From a checkpoint of a small text-conditioned image diffusion model.
Model: 9.65M parameters, activation silu.
Data: 101725 training examples, 3.6 epochs.
Rows from block 4 of the text encoder, named by matrix and row number. Rows with one number belong to one neuron. Each number is 128 + 32 x the weight over its row's rms, rounded and kept within 0 to 255. All counts start at 0. After the name is the row's rms in percent of the matrix's.
# gate: MLP gate (text_encoder.blocks.4.mlp.gate.weight, 512x128), inputs 0-63
# fc1: MLP up (text_encoder.blocks.4.mlp.fc1.weight, 512x128), inputs 0-63
# fc2: MLP down (text_encoder.blocks.4.mlp.fc2.weight, 128x512, transposed), outputs 0-63
gate.101 109 [127 137 197  97  98 100  85  83 107 147 102 141 111 146 140 126 137 122 154 146 163 178 114 124 175 172  94 147 158  99 105 149 125 110 145 159 202 143 149 146 165 102 107 169 172 104 114 155 101 187 145 105 155 111  70 115 103 153 135 130 181  97 161 184]
gate.102 109 [130 127 198 122  93 127  77  44 120 166 122 125 121 134 151 125 117 133 158 137 177 179 124 130 148 139  91 119 163  87  91 164 133 120 137 174 193 160 133 170 122 133 118 141 145 115 115 126  96 170 168  82 129 128  50  87 108 140 128 145 196  92 163 182]
gate.103 110 [ 76 110  99 123 130 116 148 124 137 116 156 134 123 194  82 102 193  98  84 151 139  97 130 148 104 109 155 149 101 148 130 124 109 116 107 121 180 155 103 125 155  65 115 121 135 145  94 155 135 115  73 160 125  68 201 184 127 152 145  81 102 146 125 148]
gate.104 087 [125 161 169  41  86 115  99  90  60 148 118 125  97 119 153  66 157 133 219  94 114 118 133 102 110 179 136 120 205 130 103 123 142 163 131 130 146 153 173 139 141 154 155 127 149 110 149 123 105 194 169 101 154 135  63 121 116  97 148 176 158 116 132 163]
gate.105 096 [138 113 158  96 108 113 131  60 128 138 110 131  77 128 118 114 138 110 119 164 176 161 110 114 122 116 154 161  90 160  94 130 166 129  90 163 145 174 133 156 160 111 131 143 149 112  77 165  75 120  63  98 157  65 140  82 123 149  93  96 147 124 162 110]
gate.106 189 [160 150 170 147 177 148 102 141 150 126  75 101 167 121  94 132 121 109  82 142  82 121 128 169 176 108 123  96  79 167 179 170  71 107 105 112 151 124  87  98 150 109 111 102  98 173  80 160 171  90 127 114 114 165 178  87 123 146 144 121 183 162 146 127]
gate.107 083 [125 175 158  31  85 113  91 101  64 156 112 122  93 118 172 106 155 123 218  99 128 109 141 105 105 164 142 107 206 140 102 125 155 160 129 126 154 154 155 144 138 155 154 116 148 110 159 134 104 186 154 116 149 124  69 119 129 107 145 166 143 114 129 165]
gate.108 097 [150 101  83 101 154 110 135 158 109 114 147 118  93 203 155 113 182 125 158 106  79  86 192 123 144 221 127 121 159 176 114 125  83 143 139  94 112 132 165 119 147 118 143 159 141  96 149  75 129 152 100 169 152  91 147 116 106 106 147  65 108 142 148 120]
gate.109 082 [ 77 100  64 103 153 121 139 130 137 122 129 121 120 149 164 106 132 110 101 161 144  93  74 159  80 110 107 127 123  75 132 150 149 109 120 105 135 125 108 122 123  82 105 137 165  96  87 113 140 148  81 128 155 107 151 139 137 158 145 106 130 118 106 144]
gate.110 096 [154 146 188  77 158 138 177  50 101 115 136 158 139 223 156 125 112 151 110 108 157 131 101 150 131 155 118 126 118  79 149 158 105 146 101 118 141 193 113  84 171 103 152 162 181 112 111 125 153 126 150 143  89  80 121 161  93 107 137  80  96 163 131 174]
gate.111 095 [149 150 175  83 132 107 133  83 136 147 101 142  90 163 127 127 169 125  91 133 185 142 145 137 162 123 141 159 160 103 119 158 117 142 107 179 182 218 137 157 134  66 144 119 181 109  68 187 100 124  92 129 135  80 116  99 125 123 121 106 119 146 182 185]
gate.112 099 [102 143  66  75  89 109 174  81 134  93 174 133  87 151 173 129  90  88 149 176 161  89  93 100  80 141 172 114 123 136 106 117 154  89 101 116 117 115 116 106 126 123  93 110 145  86 141 123  77 135 112 110 159  54 103 109 140 181 130  86  70  96 108  97]
gate.113 126 [ 94 116  98 128 107 128 102 151 132 143 133 118 112  98 120 153 115  48 119 208 118  84 126 104 107  59 128 132  98 163  95 113 145  59 115  86 123  97 122 112 119 143  58  78 109 139 115 145  98 103  68 143 129 129 124 125 120 201  96 114 120  95  90  82]
gate.114 085 [100 146 184  57 118  91 184 130  79  78 106 116 154 103 114 131 119 165 106  91  94 150 165 163 145 152 192 192 142  99 164 126 115 168 150 104  91 159 140  96 148  99 169 133 136  75 173 126 139 128 158  81 131  76  95 174 151  89 158  91 104 163 121 139]
gate.115 118 [133 137  74  95 137 122 179 113 141 114 152 155 102 174 143 107 124  97 105 160 173  94  97 129  66 120 165 152  98 126 123 142 171 117 134 126 165 167 106 126 128  83 111 124 151  98 110 173 105 122  94 137 163  38 140 170 139 154 160 100  85 117 124 143]
gate.116 085 [117 154 178 104 130 127 123  75 137 151 160 172  74 134 195 111 138 154 147  97 170 133 178  88 128 171 112 123 116 160 118 154 125 154 150 111 113  80 129 142 148 139 162 134 150 131 156 131 119 128 150 218 126 103 120 169  88  86 109 133 100 117 103 161]
gate.117 085 [118 138  44  65 138 108 187 127 109 118 180 116 115 145 129  84 139  81 129 168 154  66 111 130  63  80 174  89  88 120 119 133 142  99 137 100 166 120  85 120 121 107 101  98 109  93 101 162 110 120 114 138 121  74 138 122 123 169 150 110  87 112 108  78]
gate.118 109 [120 136 182  88 124 121  71  47 129 133 126 155 125 134 135 148 107 130 140 141 177 173 103 143 123 136  91 132 136  96 119 164 134 125 126 169 191 186 116 139 127 112 123 150 159 124  89 147 108 150 104  89 148  78  84 107  99 142 149 106 162 127 150 197]
gate.119 097 [113 164 175 120 157 169 151 101 136 161 141  97 151 113 111 151  91 177  94  97 137 215 141 144 109  89 124 134 160 122 142 159 137 151  49 190 138 185  93 195 119 123 172 102  98 151 111 118 133  79 153 102  55 132 159 103 161  90 126 158 131 153 158  99]
gate.120 105 [182 157  97 113 140 148 156 107 127 121 152  91 125 173 139 154 183 143 132 117  98 105 189 120 121 143 135  87 127 142  97 186  72 144 111 115 137 135 103 135 137 120 144 101 134  97 117 121  97 121  92 143 128  98 172 131  94 109 156  95 100 133 147 101]
gate.121 088 [100 110  75  91 144  99 148 122 142 145 121 132  94 132 166  87 146 111 103 167 142  97  99 128  77 110 131 163 124 103 114 140 171 108 150 120 146 149  93 126  83  86 116 145 165  54 130 125 100 113  84 132 172  64 150 165 150 164 135  94 107 110 136 154]
gate.122 107 [107 133  89 105 118 132 113 128 141 131 148 128 116 118 114 109 140  60  92 198 108  99 121 122  73  91 153 110 107 168 113 117 132  71 103 104 152 125 107 131 128 118  79 102 101 145 102 149 111  95 100 158 121 113 164 131 128 189 119 130 116 112 106  43]
gate.123 114 [131 136  89 121 126 112 179 116 114 102 158 156 111 187 154 133 152  94 106 166 188  99 106 126  95 138 181 141  64 153 104 121 182 115 111 116 182 139  96 105 159  89 113 154 135 111  88 164  85 124  77 122 169  42 146 125 108 159 108  85  71  96 109 121]
gate.124 097 [113 116 207 108 109 112  86  52 107 165 125 136 103 128 149 116 138 135 149 142 178 171 123 132 149 161 109 148 161  95 104 152 114 116 129 174 207 162 142 165 134  99 116 168 155 117  96 155  98 179 145  95 121 110  82 112  93 145 130 139 187 101 169 200]
gate.125 110 [118 117 108 130 139 116 148 112 128 110 133 150 129 192 160 107 144 188 130  70 185  75  85 132 123 152 136 123 140  84 139 129 155 189 129 146 136 143 142 111 127  91 182 159 166 144 141 120 141 141 146 151 144  84  86 101 127  74 137  71  92 142 102 184]
gate.126 078 [105 160 215  35 116  90 117 103 105 108 104 113 112 160 112 118 107  96 170 119 140 122 140 115 107 108 170  99 123 182 131 115 187 147 112 146  50 150 153 105 175 124 136  97 179 110 163 161 141 124  94 103 134  69 122 128 131 113 174 105 106 160 121 174]
gate.127 102 [ 98 145 119 105  92  95 128 104 109 101 143 129  89 144 152 130 126  60 128 202 149 105 112  98  94 145 145 167  92 135 116 101 161  69 139  81  91 107 139 108 140 116  57 107 132 111 110 138 118 107  65 134 162  79 116 142 104 217  88  86  99  90  85 100]
gate.128 097 [ 74 121 148  36 117  84 185 129  88  56  94 117 125  96 109 124 135 133 134 108 113 154 138 151 139 114 211 167 114 146 150 132  80 151 123  82 101 179 111  78 149 119 154 156 152  69 152  94 141 160 146  91 170  83 120 160 112 106 140 115 124 158 102 141]
gate.129 115 [166 129 123 188 132 163 145 144 132 142 101  91 166 100 116 173 112 181 130  74  54 163 172 147 184 133 118 111 201 148 125 146  86 181 136 130 141 127 153 189  90 165 184 138 111 143 140  97 129 122 179 125 103 196 167 138 141  66 145 173 162 133 172  96]
gate.130 118 [119  65 110 152 122 109 141 177  90 120 111 126  83 128 140 140 176 153 175 108 135 165 130  98 198 181 120 154 113 148 130  97 151 149 169 106 134 114 194 130 136  66 144 128 157  82 170 118 147 172 144 151 166 103  99 140 114 107 118  84 106 157 131 131]
gate.131 090 [115  88 104 125 123 141 180 141 116 131 160 135 104 139 175 136 158 196 126  77 146 132 155 132 157 160 117 136  89  80 145 125  99 171 132 109 154 136 166 127 149  99 179 135 130 128 119 125 145 132 166 203 102 102 133 164 127  76 131 103 101 140 103  98]
gate.132 083 [105 134  47  52 127 109 175 133 128 111 166 136 105 162 120  51 119  78 125 167 134  73 101 130  37 122 160  99 100 111 132 112 208 105 121 100 133 134 106 104  99 105 109 125 120  99 128 127 118 119 124 146 142  83 124 134 131 172 169 106  84 128  93  75]
gate.133 101 [118 148 106 106  97  94 134  92 115 103 154 137  85 152 159 137 112  69 124 198 165 119 119  95  93 145 149 158  98 143 116 105 166  76 138  93  98 106 128 101 142 110  69 103 131 117 116 135 109 108  63 145 159  63 118 140 109 205  97  82  86  90  86  95]
gate.134 088 [ 94 118  78  87 157 120 173 117 122 126 135 136 125 191 141  94 152  90 103 163 162 135  87 146  56 102 133 123  92 105 123 158 163 109 122 116 157 133 103 127 114  67 111 117 156  71  97 145 129 127  94 141 161  84 151 174 113 163 156 106 106 135 144 152]
gate.135 080 [ 70 111 163  78 143  63 129  67 107 163  98 137 113 145 129 101 146 113 101 148 151 144  64 151  62 118 104 127 138  70 134 126 123 120  86 174 124 159  97 146 144  73 106 142 142  77  79 147 116 151  89  61 144  92 138 103 146 154 150 111 129 132 173 125]
fc1.101 105 [110 119 164 112 103 137 100 182  77 154 108 125 135  90 147  84 133 178 189  78 107 178 155 114 164 197 120 153 141 133 136 100 113 160 167 145 150 112 165 166 169 146 158 146 128 148 187  94 127 172 212 100 138 179  79 135 136  93 127 171 174 127 142 152]
fc1.102 096 [148 129 164 121 110 142  93 139 105 168 123 133 160 109 165 106 151 172 168  83 134 183 169 127 176 190 108 147 156  93 109 119 121 152 169 155 191 142 187 180 160 141 152 111 156 106 139 116 107 178 234 140 137 155  59 147 148  89 146 163 172 115 159 170]
fc1.103 090 [129 179 157 129 126 126 132 175  85 120 164 132 118  97 136 126 142 177 165  74 113 189 185  87 129 216 130 144 109 190 132 141 146 178 174 115  83  63 143 108 173 152 185 140 114 176 188 135 120 128 161 143 108 138 138 146 104  67 129 154 124 111  99  98]
fc1.104 130 [148 152 203 118 116 152  86 114 140 169 137 138 132 111 138 110 110 147 144 129 154 217 151 134 186 132 106 165 143 101  92 169 102 112 151 174 212 159 153 215 147 111 114 128 123 131 122 154  89 165 187 111 116 142 115 160 134 142 148 161 222  87 188 173]
fc1.105 088 [108 146 182  98 117  97 122 112 114 153 142  77 145  65  82 103 142 147 183  95  62 105 149 126 106 155 141 145 134 127 136 131  71 164 122 141  88 126 164 123 134 138 167  46 120 128 163 132 129 146 181  74 131 170  99 120 163  89 179 188 170 131 149 115]
fc1.106 203 [153 153 166 149 189 154 106 158 140 143  73  97 172 118 103 143 113 107  81 147  95 122 134 175 176 123 123  90  90 170 181 167  78 105 100 123 155 115  84 111 155  86 108 113 101 162  72 162 167  93 109 117 112 167 184  87 132 148 144 118 171 168 158 115]
fc1.107 119 [148 155 206 127 117 153  87 103 148 171 139 132 131 103 147 114 107 133 138 135 150 217 158 138 184 116 115 166 140  97  91 166  98 106 142 172 207 157 159 218 134 113 109 119 120 129 109 151  84 170 178 112 108 147 125 158 131 146 145 162 213  84 196 155]
fc1.108 064 [135 122  96 113 156 132 112 164 109 123 101 126 131 185 143 103 165 115 151 106  45  79 186 117 158 225  81  90 192 120 146  99 122 127 145  98  91 118 111 118 153 164 125 177  68 112 181  55 157 102 173 165 107 145 115  92 116 115 158 139 100 179 132  69]
fc1.109 086 [144 139 127  89  96 130 137 133 151 122 118 106 127  74 174 141 135 146 187  84  95 128 165  87 108 163 157 119 135 105 137 141 171 164 152  74 120 137 179 114  74 175 150 101 119 126 172  98 163 174 212 139 153 200  75 122 132  91 168 164 165 115  96 116]
fc1.110 080 [120  87 158 128 110 120 115   9 138 113 132  98 101 162 115 157  99 127 152 149 123 168 156  88 117 111 118 119 103 160 100 116 131 107 131  85 151 125 140 116 152 205 122 140 124 109 140 110 115 105 116 149 116 125 145 165  50 149  26  83 142  82 153 113]
fc1.111 077 [ 74 135 154  40 134 102 117  98 100 161 161  94 118 127 147  76 168 128 173  83  97  95 169 126 105 125 152 170 185 144 153 163  99 169 146 141 127 175 161 142 156 111 160  88 157 104 160 146 115 120 158 117 152 122  91 180 156  80 158 171  92 145 109 157]
fc1.112 088 [123 143 148  42 110 133 184 144 117 105 180 152 127 157 114  97 135 157 150  71 160 141 179 133 130 112 200 144 148 134 108 169 132 193 152 117 103 174 132 137 143 114 178  86 145  69 175 131 110 158 151 119 141  92 103 122 178  66 186 112  72 128 136 170]
fc1.113 128 [122 143 183 132 168 124 172 129 124  91 143 155 148 148 111 127 142 213 130  33 148 156 149 147 136 164 159 152 134  93 171 148 102 227 160 158 133 180 104 132 149 105 214 154 131 133 148 125 183 130 193 127 109 119 125 137 138  38 168 134 128 182 151 170]
fc1.114 099 [105 139 133  52  96  66 163  74 113  53 139 122 108 119 130 101 116  77 144 162 101  83 138 117 128 138 189 164 119 152 127 111 134 111 146  68  87 128 119  62 111 117 105 124 155  66 168 134 115 143  97  86 205  86 103 117 127 162 119  51  86 117 102 112]
fc1.115 091 [116 167 122  18 137 109 204 108 125  90 195 115 121 113 133  88  66 113 175  80 127 149 166 119  80 176 221  99 137 161 129 174 117 183 156  92  95 153 157 143 128 149 161  97 146 117 154 119 130 159 124 120 161 140 103 161 109  80 155 125  94 132 109 141]
fc1.116 090 [125 114  80 103 128 105 138 152 141 112 133 157 114 171 105 104 177  92  90 144 145  81 104 129 115 102 148 134 119 161 125  92 145 121  77 129 156 158  89 134 125  70 120 137 166 138 129 130 109 103  73 155 131  70 190 182 102 145 101 113  83 133 109 124]
fc1.117 080 [123 170  94  52 144 159 193 140 107 115 196 108 150 114 122 116 113 139 155  75 126 152 157 143  86 100 197 104 141 145 122 190  69 170 127  85 125 137  90 140 132 139 157  65 105  95 115 147 135 142 150 103 114 153 136 121 125  79 172 151  91 139 116 105]
fc1.118 094 [ 95 107 114 136 131 122 127 158  89 150 143  76 144  47 122 112 145 161 163  87  88 119 159 110 112 143 148  93 148 147 151  94 104 159 129 138 120 103 183 119 133 177 167  90 109 165 159  91 136 131 196 116 110 166  91 115 178  88 123 159 142 139 128  96]
fc1.119 096 [127 153 128 138 113 146 133  88 146 156 174  85 116 108 110 132  66  95 134 167 104 140 128 121  91 134 125 145 127 195  93 119 106  93  96 173 152 138 121 168 133  95  99 107  96 132 157 131  85 127  94  89  73  90 172 127 144 161 146 114 121 119 172 116]
fc1.120 092 [123 108 120 145  97 134 115 162 116 121  83 123 139 144 127 158 149 138 162 134  55 133 155 127 203 178  83 130 172 110 129  97 131 109 141 105 140 119 173 102 113 147 122 179 139 113 177  58 158 156 188 143 139 135  90 113 117 139 103 150 122 149 126 121]
fc1.121 080 [134 155 145  76 124 107 173 109 135 121 126  96 124  62 162 119 120 137 175  82  97 142 166 117 132 167 187 111 194 110 139 170 120 170 185  93 122 160 141 106  83 172 152 108 156 117 163  91 152 158 201 120 178 186  69 147 132  84 136 155 143 117 121 156]
fc1.122 110 [129 162 198 120 157 153 125 122 134 136 146 140 136 130 107 167 123 209 134  41 118 200 155 126 140 137 126 138 107 115 145 155 100 198 123 172 144 174  89 149 157 126 202 127 108 153 162 128 147 108 187 106  71 137 130 130 121  49 168 171 157 164 161 140]
fc1.123 086 [ 76 192 165  53 114 128 167 144 109  84 182 124 129 158 115 102  99 154 175  69 115 183 189 131 107 167 200 142 104 164 101 164  93 191 162  99  71 137 153 127 178 119 184  98 141 108 156 120 115 184 119 109 131 115 132 151 106  61 147 114 114 114 107 138]
fc1.124 097 [115 141 148  98 113 128 106 148  88 162 123 108 142  61 126 106 156 159 189  84  82 152 163 117 141 173 129 125 162 108 141 106  95 161 151 132 156 120 164 147 127 153 163 103 128 128 181  94 131 138 231 104 134 200  71 131 151  90 131 194 162 133 137 126]
fc1.125 105 [102 104  43 105  86  99 103 145 122 103 143 133  68 139 162 114 166 112 154 141  88  91 154  87 108 183 121 113 141 178  86 127 157 112 136 104 146 108 165 144 132 143 109 149 132 138 149 100  95 166  90 182 180 108 155 168 103 148  97  97 120  75 115 152]
fc1.126 075 [106 133 153 132 131 127  85 203 163 184 119 134 132 110 148 128 117 114 122 146 184 118 149 157 133 139 132 132 131 143 107 115 171 121  96 187 111 146 126 178 168  86 115 133  99 153 128 174  93 162 120 118  86 105 165 100 228 132 173 140 143 116 188 106]
fc1.127 110 [122 152 187 101 147 102 163 145 117  98 141 159 140 168  91 110 156 198 147  38 141 175 158 127 142 145 158 152  96 107 154 140 131 214 182 131  98 153 117 100 165 112 198 132 144 132 184 116 187 128 171 127 144 114 114 148 108  47 159 123 126 158 114 180]
fc1.128 111 [ 85 131 129  40  89  84 177 104 120  52 132 127  98 126 129  94 136  60 145 152 123  88 151 122 145 136 204 155 118 168 119 112 106 118 149  66  93 156 124  71 120 107 113 136 170  75 157 129 125 168  86  95 198  74 107 146 130 150 137  75  90 130  89 141]
fc1.129 101 [147 143 117 156 105 127 146 148  86 106 137 139 130 148 128 178 153 186 178  59  77 154 175 108 186 163 156 135 159 145 105 129 111 201 196  90 122 148 180 140 148 155 194 140 155 119 196  94 136 154 167 169 181 152 111 188 105  57 110 128 114 130 130 145]
fc1.130 107 [167 130 135 124 136 178 164 113 135 179 137  75 154 121 109 175 108 133 111 129  88  95 133 127 124 116  98 131 188  85 113 145  72 118  96 151 161 128 127 179 100 169 128 135  62 128 107  97 102 114 192 108  78 185 150  95 152 117 149 181 140 125 197 100]
fc1.131 082 [106  97  33 215 103 110 127 116 140 138 111 135  92 170 156 114 186 106 155 141 119  69 163  98 148 216 119 111 133 169  94 128 101 112 163  79 176  89 174 145 130 161 109 137 106 119 169  94 104 163 125 226 149 117 145 138 129 145 139 101 148  87 125 115]
fc1.132 068 [126 162  87  86 148 144 187 150 141 113 189 104 178 160 101 108 106 162 131  58 135 163 114 170  73 153 172  70 122  93 142 180 142 182 141  99 147 153 108 130 131 127 178  98 118 113 119 127 146 151 160  90 141 169  90 117 128  68 185 135 128 140 130 134]
fc1.133 099 [124 156 186  92 141 100 152 148 117  94 152 151 140 170  80 119 145 192 147  36 135 189 162 124 144 147 152 148  98 113 150 142 124 210 190 126  91 154 109 101 174 108 197 108 141 126 183 127 174 120 168 122 133 106 117 152 115  49 159 113 121 151 117 165]
fc1.134 088 [125 136 112  76 110 109 186 126 121 103 136 101 129 109 134 109 132 120 179  92 123 138 155  98  91 136 186 125 140 123 133 145 156 167 170  76 130 135 165 113  76 184 145 101 142 117 173 102 167 162 170 134 162 177  68 168 100  95 135 164 118 127 106 137]
fc1.135 083 [ 98 138 146 126  99 109 124 134  94 145  96 114 124  85 166 117 149 155 185  84 106 172 140  92 108 158 126 146 110 134 123  97 150 180 145 134  94 105 158 128 127 156 166 100 129  81 191 111 130 162 214  88 161 176  75 134 137  90 122 160 174 113 132  87]
fc2.101 085 [ 86 111 121 137 110 174 136 171 117 119 118 123 112 149 114 132 162 120 100 146 104 110 109 114 110 145 117  93  93 183 143 147 186  80 139 159  89  87 168 172 199 108 143 122 116 164 161 157 110 129 174 164 133 132 118 156 135 145 160 154 160  97  87 164]
fc2.102 086 [104 105  88 113 120 163 133 176 113 105  98 151 112 115 163 142 160 106  62 151 118  73 120 153  77 120 108 151  49 175 132 148 186  89 165 133  94 111 149 133 195 134 126 129 119 103  95 145 101  77 165 179 157 102 156 124 138 143 180 169 145 139 113 133]
fc2.103 139 [ 87  89 138 181 178 144 155  98 133 177 142 107 124 123  70 139 125 162 124 133  89 167 129  64 139 119 114  91 131 133 103  73 120 134 130 193 148  64 195 149  95 109 177 117 148 103 158 184 175 125 104  97 118 151  76 154 122 102 115  93 159 119  97 157]
fc2.104 091 [ 71 116 120 116  89 160 134 182 112 117 123 134 107 150 111 123 167 103 105 137 150  91 120 140  92 105 133 136  53 159 133 126 180 112 158 129  88  81 136 143 177 152 125 122 103 144 106 135  90 116 142 162 168 120 147 108 133 147 177 153 151 134  65 154]
fc2.105 081 [ 78  97 123 169 105  94 133 193 116 197 125 110  90 111  71 161 147 153 124 152 123 157 131 110 166 152 123 104 129 106 107 151 103 130 141 142 181  87 139 106 107 115 148 133 139 105 168 155  91 133  88  81 165 182  92 142 134 142 136  77 122  75 111 126]
fc2.106 089 [148 146 163 161 158 164 140 171 114 161   0 145 143 154 144 161 173 154 139 152 156 166 154 167 161 158 154 144 138 148 148 151 138 149 161 146 153 158 135 167 157 113 133 144 154 155 166 133 140 117 143 151 135 155 151 160 168 174 149 145 137 131 146 154]
fc2.107 083 [ 72  94 115 105  93 165 147 179 101 120 123 146  88 130 116 105 157 110  88 130 154  87 124 141  94  98 134 146  41 153 136 128 172 120 169 129 107  77 140 133 175 161 121 114 109 120  98 138  95  86 149 168 158 140 144 105 136 138 178 157 136 143  69 141]
fc2.108 078 [160  50 104 106  70 111 134 150  73 125 103  83 129 142 126 137 114 158 126 126 139 153 112 128 189 187 144 126 130 131 124 170 136 150 109  98 139 127  72 104 112 154  92 183 144 116  87 107  99 119  99 115 150 128 131 166 114 144 131 122  84 131 202  72]
fc2.109 095 [ 96  65 115 191 105 172 153 118  80 172 139 103 107 134  77 166 137 123 124 156 110 152 140  54 147 154 115  80  96 122 130 116  88 101 134 178 156  75 175 115  96 123 136 140 149 115 146 159 141 118  81  57  86 151  59 195 104 160 101  83 134 130 152  93]
fc2.110 099 [214 171  97 131  94  85 108 156 117 172 139 133 110 122 103 138 116 125 101 124 107 127 153 112 164 174 150 155 134 108 119 140  94 126 112  53 146 175  97  51 122  93  94 170 145 166 142  90  86 179 121  87 128 145 105 159  97 132  73 121 100  68 156 107]
fc2.111 099 [ 77  69 133 147 102 105 129 162 129 179 132  83 109 105  68 162 160 161  87 147 110 149  96 110 151 134  99  87 154 143 121 136  96 116 127 134 156  86 146 154 123 133 151 103 131  78 167 158  96  99  84  84 137 174  86 137 133 149 117  77 136  79  95 140]
fc2.112 117 [181 178 142 135 184 146 183 123 173 130 122 168 159 124 188 121  95 151 169 118 186 107 151 181 118 117 182 158 161 173 149 132 178 175 107 154 130 155 158 154 125  49 174 127 152 144 110 163 164 172 169 180  92 136 134 124 158 130 207 157 160 174 148 173]
fc2.113 084 [162 120 109 164 117 124 122 151  93 162 173 145 157 146 132 173 141 147 142 170 127 159 133 131 161 160 120 107 152 121 150 182 116 113 135 112 134 155 119 123 123   0 118 194 136 155 142 105 115 176 125 133 104 137 136 179 112 155 108 134  99 101 179 100]
fc2.114 088 [206 162 135 107 110 139 126 149 200 116 106 170 118 146 191 117 131 130  69 110 198 128 182 190 112 178 178 133 159 159 158 180 135 167 125  86 122 199 113 105 141 115 107 112 166 157 118  92 108 127 122 159  98 145 170 131 176 196 164 136 118 124 135 127]
fc2.115 126 [ 91  83 143 176 176 158 168 153 127 174 112 103 134 137 101 158 137 148 146 133 115 152 138  77 161 144 151  92 138 155 110 112 129 164 114 200 162  97 198 147 110 108 192 126 157 114 160 199 160 145 110 100 115 160  82 166 136 129 137 103 178 142 114 132]
fc2.116 125 [138  86 156 179 160 164 160 124  84 181 127  82 102 103  71 159 136 176 126 158 104 191 152  80 159 149 136 111 125 134  96  85 100 176 136 177 149  81 168 124  85 104 164 128 156  95 147 167 146 139  97  94 113 162  75 159 118 121 113  79 140 118 120 136]
fc2.117 099 [150 159 105 127 220 176 172 138 158 114 118 186 152 153 190 132 112 154 171 131 135 112 149 131 115 169 174 163 124 176  91 117 182 156 102 175 137 145 147 130 138 105 163 135 141 132 124 183 186 147 176 151 114 122 139 118 168 123 157 175 178 174 126 132]
fc2.118 081 [ 53  94 120 147 101 113 114 150 134 172 136 110  68 138  90 165 165 147  79 197  97 150 110  89 164 120  60 108  97 106 111 100 108  85 119 132 155  83 164 124 113 141 130 120  88  96 141 146  78 108  97  91 151 141  79 133 136 128 122  81 131  53  98 119]
fc2.119 093 [145 161  96 142 182 172 154 151  67 125  98 174 127 177 163 124  96 141 146 111 117 117 144 111 105 157 153 156 129 146 124 106 203 151 113 155 153 118 160 134 189  98 132 182 137 162 132 161 161 126 183 168 114 105 160 129 124 127 135 158 153 183 140 122]
fc2.120 109 [146  29  90 123  76  90 100 151  69 138 123  76 121 107 100 142 125 150 120 132  84 171 114 104 161 157 101 124 130 118 122 161  86 125 107 104 135 118  96  95  86 160  98 176 143  97  75  84 101 114 113  89 153 107 111 154  87 120 104  94  90 121 182  73]
fc2.121 094 [122  65 114 178 126 180 182 132  82 171 125 121  99 128  92 159 137 130 102 128  93 169 136  55 179 162 149 100 116 165 108 112 123 132 109 187 175  93 187 140 107 122 157 151 174 123 131 178 154 121 109  91 107 162  92 193  96 147  95  91 157 153 146 127]
fc2.122 076 [144 134 126 163 150 125 133 132 110 139 177 163 152 159 137 127 144 133 142 159 116 146 148 138 123 172 131  96 181 151 188 155 125 131 139 147 135 140 151 144 154   0 143 151 189 127 175 136 148 130 164 146  78 157 152 169 121 153 119 149 130 109 142 127]
fc2.123 120 [ 95 106 154 154 169 146 179 139 163 172 116  88 147 155 126 152 167 173 165 154 133 153 137 116 163 127 159 130 147 147 125  87 152 161 137 202 146  76 197 199 112  89 195 125 143 125 153 184 163 159 135 134 110 171  99 152 132 134 163  94 177 152 110 181]
fc2.124 056 [ 62  90 105 127  94 117 133 184 140 142 120 105 105 149  91 161 169 115  93 184  88 134  70 126 145 137  82  93  68 184 119 151 169  61 143 154 112  69 169 144 161 144 143 119  97 141 131 132  99 103 139 149 173 132 124 139 124 139 138 127 133  74  87 158]
fc2.125 136 [138 123 127 184 126 116 162 159  74 190 123 103 140 143 113 182 144 171 115 165 125 167 120  95 171 157 155 104 149 133 157 148 118 134 121 152 177 119 154 142  93  85 156 185 199 148 157 141 129 164 111  87  89 173 111 204  99 151 114 110 125 115 171 123]
fc2.126 075 [ 79  55  98 121  68 114 127 154 117 173 129 126  84 113 103 134 144 160 103 173  65 197 155 140 147 141  69 108 110 145  73 123 114 112 122 141 141  87 124 126 113 158 116 106 113  88 141 108  62  76  85 115 188 106 135 129  73 125  83  43 142  74  98 134]
fc2.127 086 [156 166 130 147 145 130 138 168 143 152 167 156 165 136 157 150 159 159 177 147 165 139 134 160 158 144 134 114 174 134 178 185 145 132 154 138 141 162 133 186 140   0 160 143 144 169 172 142 139 160 151 170 121 152 157 168 159 145 161 171 143 138 158 147]
fc2.128 107 [189 140 122 102  93 154 146 145 190 133 102 165 119 165 196 104 119 126  82 105 193 125 158 190 116 174 173 132 146 182 152 168 169 176 101 100 126 180 117 136 138 122 114 102 170 150 121 106 112 104 123 168 112 141 169 137 165 204 180 136 131 140 122 135]
fc2.129 150 [147  73  85 108  89  88  91 119 108 114 132  99  96 100 120 130  92 111  88 116 103 120 112 136 122 142 122 136 118 100 114 145  95 105  93  73 122 142  81  78  84 179  86 150 103 117  98  70  91 135 108  97 169 101 128 122 104 130  90 116  68 130 172  75]
fc2.130 106 [117  30  89  93  83 104 106  97  83  98 147 102 135  97 146 119 100 146 125 150  83 124 119 110 141 139  93 113  96  84 101 140 109  95 110 106 128 109 101  97  87 178  78 159 115  93  84  91 103 127 119 139 125 107 135 118  71  87 105 117  93 129 165  55]
fc2.131 074 [155 123 111 121  96 157 120 144  78 129 115 140 160 186 151 114 136 148 175 143 118 108 123 102 122 165 116 104 112 101 120 162 184  72 151 145 151 134 149 147 165 122  93 184 162 171 122  81 152 150 185 153 115 147 155 136  90 161 119 160 137 138 190  63]
fc2.132 076 [150 128 109 109 199 169 152 161 137 118 107 178 153 160 203 129 119 140 161 138 120 113 140 125 134 163 160 167 131 156  90 136 175 188 109 199 149 141 170 124 149  91 163 156 139 153 131 222 161 118 177 150 139 128 151 120 140 130 149 169 184 193 152 145]
fc2.133 089 [159 165 135 159 162 135 152 172 169 146 158 151 175 127 161 145 151 147 170 147 181 128 150 164 153 132 142 126 186 147 169 179 155 143 159 158 156 156 152 179 144   0 167 142 141 167 169 163 147 160 159 177 118 146 143 166 156 162 170 164 158 135 150 145]
fc2.134 093 [102  89 100 178 140 163 143 146  99 176 138 125 112 128 103 163 133 128 124 139  78 159 125  58 166 155 127 116  95 140 103 116  87 100 123 178 145  77 177 128  94 128 149 157 156 113 148 201 139 100 102  78 109 164  79 170  94 149 100 106 150 140 146 109]
fc2.135 080 [ 67  80 107 164  94 149 153 122  90 161 144 104 111 123  72 163 151 146 101 136  66 167 141  76 173 130 108  95  89 141 117 123 119 108 133 160 132  69 140 127 132 134 142 144 127 140 165 158 110 124 127  87 127 164  82 164  85 112  87 105 130  79 109 115]